config.toml
encoder_arch = "preact_resnet"
model = "image denoising autoencoder"
dataset = "stained colorectal tissue patches (NCT-CRC-HE-100K)"
train_examples = 90422
image_size = 64
crop_scale_min = 1
horizontal_flip = true
bottleneck = "denoising"
downsampling_factor = 8
encoder_norm = "batchnorm"
encoder_activation = "gelu"
encoder_drop_path = 0.05
encoder_depths = [3, 6, 6]
encoder_kernel_size = 3
encoder_stem = "deep"
encoder_avg_pool_shortcut = true
encoder_widths = [96, 144, 208]
loss = "l1"
latent_channels = 16
decoder_norm = "groupnorm"
decoder_activation = "silu"
decoder_weight_standardization = false
decoder_widths = [48, 96, 96, 96]
decoder_blocks_per_level = 2
decoder_block = "basic"
decoder_attention = false
decoder_upsampling = "nearest_conv"
init = "torch_default"
residual_init = "none"
optimizer = "adamw"
lr = 0.0036
beta1 = 0.9
beta2 = 0.98
eps = 1e-10
steps = 5000
batch_size = 64
epochs = 3.5
lr_schedule = "linear"
final_lr_fraction = 0
warmup_steps = 1000
weight_decay = 0.2
Rows from block 2 of the encoder of a small image denoising autoencoder, named by matrix and row number. Rows with one number belong to one channel. Each number is 128 + 24 x the weight over its row's rms, rounded and kept within 0 to 255. All counts start at 0. Numbers have three digits each.
Before each channel's rows are labels from the 100 images, of 14976, where the channel reaches its highest value: "responds to" is what is common among them; "place" is the part of the image that holds the peak. Only what is clearly more common there than usual is listed. The data: stained colorectal tissue patches (NCT-CRC-HE-100K). In brackets: how many of the 100, against the usual share in percent.
# convs0: first 3x3 conv (encoder.blocks.2.convs.0.weight, 96x96x3x3, each kernel summed), inputs 0-95
# convs1: second 3x3 conv (encoder.blocks.2.convs.1.weight, 96x96x3x3, transposed, each kernel summed), outputs 0-95

responds to: tissue: lymphocytes (97 vs 11.2)
place: top right (28 vs 11.8)
convs0.77:123110099115116139085110060126130116100117164143127143138139100145138112140112089105109117126157087136159129110166112117145156125125166158126120132109133135154114150123118142097111108134131133120127107092125104142130131148131090120159152139180120120055131118185116122083151127069127163095
convs1.77:157136109165153142114138041161055110104168132098131153123124123165139131121102071125130112137169112126126150127114130123149140120139158128084142112133176139156132138123138139147135127122140123110130156080131144088155118133091140102122166121092143123096132155118136142137109132175147125114

responds to: tissue: lymphocytes (91 vs 11.2)
place: top right (33 vs 11.8)
convs0.10:124095117119102134069118089125133124098114175131124124115140107107139105132103106107100102131152078138145118122152113142138137143144172166129102125141139145146123154125129116106116133123133139149126101110132133133108146159152064133159121116152122127047127136185128126099153087063099147118
convs1.10:158140116110180156093123081153069122103154141103123150128101120177152146134083103121131134140184115138128185139133149125155144119162142136105136133139153135141110144119119119162147127120161126106113165099115153099147112140119129102107194123110134126110158148125135134133109140185136151099

responds to: tissue: lymphocytes (45 vs 11.2); tissue: normal colon mucosa (34 vs 8.7)
place: bottom right (50 vs 11.8)
convs0.3:125084116111122136048102066128116128116117150108127115099133113126136099135117104111097105130136081143137126124135121130142128135138149161124084117147131139144112141128132126121125130123137139127127113103132125117098147153131031137144118114142113125038140123165121127114137097100083147109
convs1.3:170157140166183150131159098148106128115156131097123162145116117177147128141090127115151150129185131149139174142137147113161157130160144146119161145122154137126116149113112153158144128118156146118127154110141153102161121152128140106109184120128148115128154152119164125156111145190157146099

responds to: tissue: lymphocytes (89 vs 11.2)
place: middle right (34 vs 10.7); top right (32 vs 11.8)
convs0.95:118136121122123122134115109103132113120162096150042134128110123129099145143117127128129120067110113117098101098127135127113135116123102174104131123099121078115145125058081153129081127131130103088083142108113096137131135112101132088101115148149131108122142118139126071125122167138134110135
convs1.95:113130140102165137149132092137162121138153168128137144122152130136156127151168179103149110133174107135171162145146123152159130094142152109109125133162198151160104121136139119128185140139140172114154156124125121170126151113129153145139115155137112158130200150139104125136152124137123146118

responds to: tissue: tumour epithelium (66 vs 14.9)
place: bottom centre (42 vs 10.7); bottom left (37 vs 11.8)
convs0.37:110117085084114111120117121142121100098128122111130112114126097103105142120115111119119076134118113103105112133123114125118110086129138131081119096136129112123087068136139117082113116112110104129121103104102106115114122141095103148142114089129073134090082128146086124127119045108124123087
convs1.37:161146150148158149134137134154134139125152119125093153142088137169125121151092141148148162121157133164126147160156192120147160145145127141180145152155129120130131135107099149178118148114161136139108156136137150095151140156129130146120154149141126134127161132108164113165111162204148152104

responds to: tissue: lymphocytes (99 vs 11.2)
place: bottom left (30 vs 11.8)
convs0.31:116128085137132138090101137125169083109101178131120157124127155104111099157116146084138103121136128124129141130160131087145163131090179127125152108096109136131134140114105108105122105100131136163137087103136127140161134142143102127185147128189076113107131089167134116108127141121147141157
convs1.31:147131099150111149103126158116104096128071094134112141145121107145126218116140112128130118127143134110154097134098074124044134119116141135103132113095085133138133129117110073117120122127140097116132167105127136145138113116101145102135156137096138137122110144091142104120132093154135100134

responds to: tissue: tumour epithelium (49 vs 14.9)
place: top right (47 vs 11.8); bottom right (32 vs 11.8)
convs0.45:125112107066142132051078088119092114121131140073130123112120104149127111128124109111117087129126094133118123124132135122137135128145132154111115071147131121132100126130129119128134133111130134096133127097122100122119154131118086128117135105145055127078144114142072128120116068137116145094
convs1.45:159139140255123132157171174159147139128096129169117152145113157099111160122126138143148163121136168140133118127129149109096149144119130133165150159098136116124157134117102170126114113114137104148138121144138129115152107120125134145129120153129174119142111139133161120155124157124146118118

responds to: tissue: lymphocytes (93 vs 11.2)
place: bottom right (43 vs 11.8); bottom centre (30 vs 10.7)
convs0.35:121122134093075127102102074114117088055155149111141122129118081121141125159104104090114120134155107126157135110149119106155122082117138164166131135122089157178073152134128124101092127142123084120121123086103122140126134150137113154106151119150115145091110129144135124118129115112129153124
convs1.35:125129136209173131117151130142176122094139122148117131137108164085094116133139136131113130132143185097104159120149163116140112132124127100148134133121131106138129134126141145160180141107133066153140146134160167130138144136158118137122123164124154130110070104119151127123128153164135087093