From a checkpoint of a small image denoising autoencoder.
Model: 8.65M parameters, 64-pixel images, encoder activation gelu, encoder widths [96, 144, 208].
Rows from block 10 of the encoder of a small image denoising autoencoder, named by matrix and row number. Rows with one number belong to one channel. Each number is 500 + 25 x the weight over its row's rms, rounded and kept within 0 to 999. All counts start at 0. Numbers have three digits each.
After each channel's rows are labels from the 100 images, of 14976, where the channel reaches its highest value: "top examples" is what is common among them. Only what is clearly more common there than usual is listed. The data: stained colorectal tissue patches (NCT-CRC-HE-100K).
# convs0: first 3x3 conv (encoder.blocks.10.convs.0.weight, 208x208x3x3, each kernel summed), inputs 0-103
# convs1: second 3x3 conv (encoder.blocks.10.convs.1.weight, 208x208x3x3, transposed, each kernel summed), outputs 0-103

convs0.66:502510494492506507507506509500506501508508479511518503503488496492513494511501514512522502493510352496374515513500505507481497515462519507498515492475510386497508501420505510502513518503513508504504508495519504510504498508505502508500501516505507513522507503504509501518499499504510501498515486512507495453501507
convs1.66:501500494486497488479502477494486496510526501479500503504510487485499495490492488505453477514501642483629487502488471495512493482517511490503508513537513595498513490579497506521505496499505479485505515498488514497488490511492501509498501495488511499504497512482504476505500505494519528499498520505504506536494515
top examples: tissue: normal colon mucosa

convs0.162:497502489459512489502499491486505493537515480499521486502463492490516469479502496472533502512492422493424521496489511515442471538428528527495497484462483424490492499401495502503511525462492509520501506473506505516494510499503508482504483513500526511558519508525510515521491528491487495497518470517489534448512505
convs1.162:497533524492529483504501470471499535485507498548493539516545498463518508519511436490471483516517568500581487493531487473521507481518510476481518506526510540517519494583531452529488487519484488514504523490498510505484473474520494504491482526503506525528525478515517499499499509502503538527529554504499489502464511
top examples: tissue: lymphocytes

convs0.100:500510508499511509508501505504500502506508471522510505500498499498507503500502511518513498501499344495358513498501509513489487504456517502509511499479493391494503505429505507499501517500512499512499502493517503495496506511505497509497497513505501509516510494505515520516498498507505500510502477507506490462497501
convs1.100:485494496493496491483505491481469511485517486476494499486505499481522498487485494506448487525490634468630499489500469489513499477503508501501497522545502578500516498583505509516493503485503481490471512511478483501505504543487499501495500487506498507491494513489518470510505499494528525492488519497510494547525472
top examples: tissue: normal colon mucosa

convs0.6:497510503503507515506498510520500500508505466530510507498493495502509509496497504522513499498504361499362516500503504512479487498450520505515509498470498405494503503419501510500504515496512500509501505496518500495498512516501500509498508516506494503511515500508519528511500490504506501510496469519497495445504501
convs1.6:478489507485511503484509507491458496460510468482490497479510486474533513485481479524465491517501590455593485496498467480510506466500501503516482532544494545501518481562497492518481506484505466472466480511475486516500482538489500495487514487472504501477494537492522469497499476483529539486447511512501490553534433
top examples: tissue: normal colon mucosa

convs0.63:441483528507508531529509492490489498478536503490483485430488517530450514509493505507503466526499503507508488506486507510493513493496500476483493531503508507500504515510497515461476504516498504499456504509497419482492479517499465480469502490463500498489505447515505514509476490491489442498484509479502494508435388
convs1.63:455488501496512449515542508489515507522522487499520483475469529483503477523497513499513498454493547528575512490532533495481487522497496505507506493511547523466499510522489470523533499501481505515491505497487484503511524442503522473527511513502509460567527550500489472543527538507489496485501512489495502496538545
top examples: tissue: lymphocytes

convs0.38:498518505507509514508504514514504501506508495524508505500494501506501492502502507508515497499507365493378523509499505517477482502456521503511510500473497395492500505402506511496508516489506490511499496506516502497504521513504496520495504519506506510516509489500522522515499497498503498510496477511504484460504503
convs1.38:485502487493507494483513513493472518476512479483476493491512487478526523490486490527465483521506604454614484482505454474505520450516507501499491524521504567488520480584508495518481489515497447481492500504455487503494488546492506513485510496491498509484482518496519478516525498480538550502490517494505489556497465
top examples: tissue: normal colon mucosa

convs0.141:500507499492510508506503511501505502502507480514517502502490497493506497518503518512518501497505345496373510509503504507483493513460513503504511493474508386495506501423505513500510519500510506506503503499515503508501503509507500510499502512498506512516510502499511504520500499509507501501507491513506486459504506
convs1.141:505500501492499489483501490494494502498525497481502503501507488486500491497495493502459478509495653486631490492485474492513488478518502492499505510536513598495512492578499509519508496506501485488491510500485503499495501520493497509495506490482512501497492518473510476505506506497518530482492520501505488537503510
top examples: tissue: normal colon mucosa; tissue: lymphocytes

convs0.64:501513495494513504504510519526504506499509500500497491504481500491499492520503512502528500484518356497392507509499507510471510521471518518503514488464507383494499501409505500502507510491505522494505500510517502518498494496505504505501502518501509520514502509505511513510501503482503502504498495521512503464504506
convs1.64:507503500479503502483491499519505494518528502496491498505504486502495502498496485512470487484530646495618486501481482494503493473519495475510517514526484590485522487569491513517507492496503482490509521492474508508483496503490512512494505509499497489491506518468512479486496505490535547499507521501506501534501539
top examples: tissue: lymphocytes

convs0.98:503517495513480487498498500481503494519501484519529513503500488506513494470493526505510495500513413482417544514494487507488467530480518484508518500485470417499490500437496528493544536484516512504499472484524506511535510524492490529495509519505518519530505468501491496532497471503503493494522447527489451451490498
convs1.98:484511512531485477493504488482477539483492462484476496506514538481507531490471495516489468553497492454521487492519422470504542452528529450474512516484525517500497483548513495518512451539519441467512511500470473516481451510499504524493502533453498508533447471505511485547515540481519535504511498500529498519473472
top examples: tissue: smooth muscle; tissue: debris

convs0.75:460511500481473491492508497499494501519502522496544516444504480499537493461495507509482420489502507511497506500449500492505484537512516509486505472508472506448503486504499503450499505516508511525449509500508451489492522481489446510435471506535508511509514488500490501499463484505481457507510479509489495480507458
convs1.75:479536426555518517525507479497501521501466515500501540469537513493486531516483480524501509532529505518521499469514481511530504487504544478495538481519531547489484456515495499465499486549516496515505545506516497482493518492495446528473497533460501493511537515499510513511492537513518481514541523474509527530496511
top examples: tissue: normal colon mucosa

convs0.78:502505513506505500504507508504495502503503481505502492501486508506508505504502511508527499520499344491375512492501512522481501502480512503516514506472473371500496508413501508497508512488504521500500490490513503502505502503502495501497500513499516520516494493508504514525498512484493498509499483497513488471495496
convs1.78:487489508502491491488512497488486520495517487498487485487497523514522495488499497500442488511497621491615515485504485487509496485510483480513514541543484570491522510587511512497517505493511495505459541499477468503506511530504508500496504498521501513510500466505523500507496497481532512494507514474520490551495479
top examples: tissue: normal colon mucosa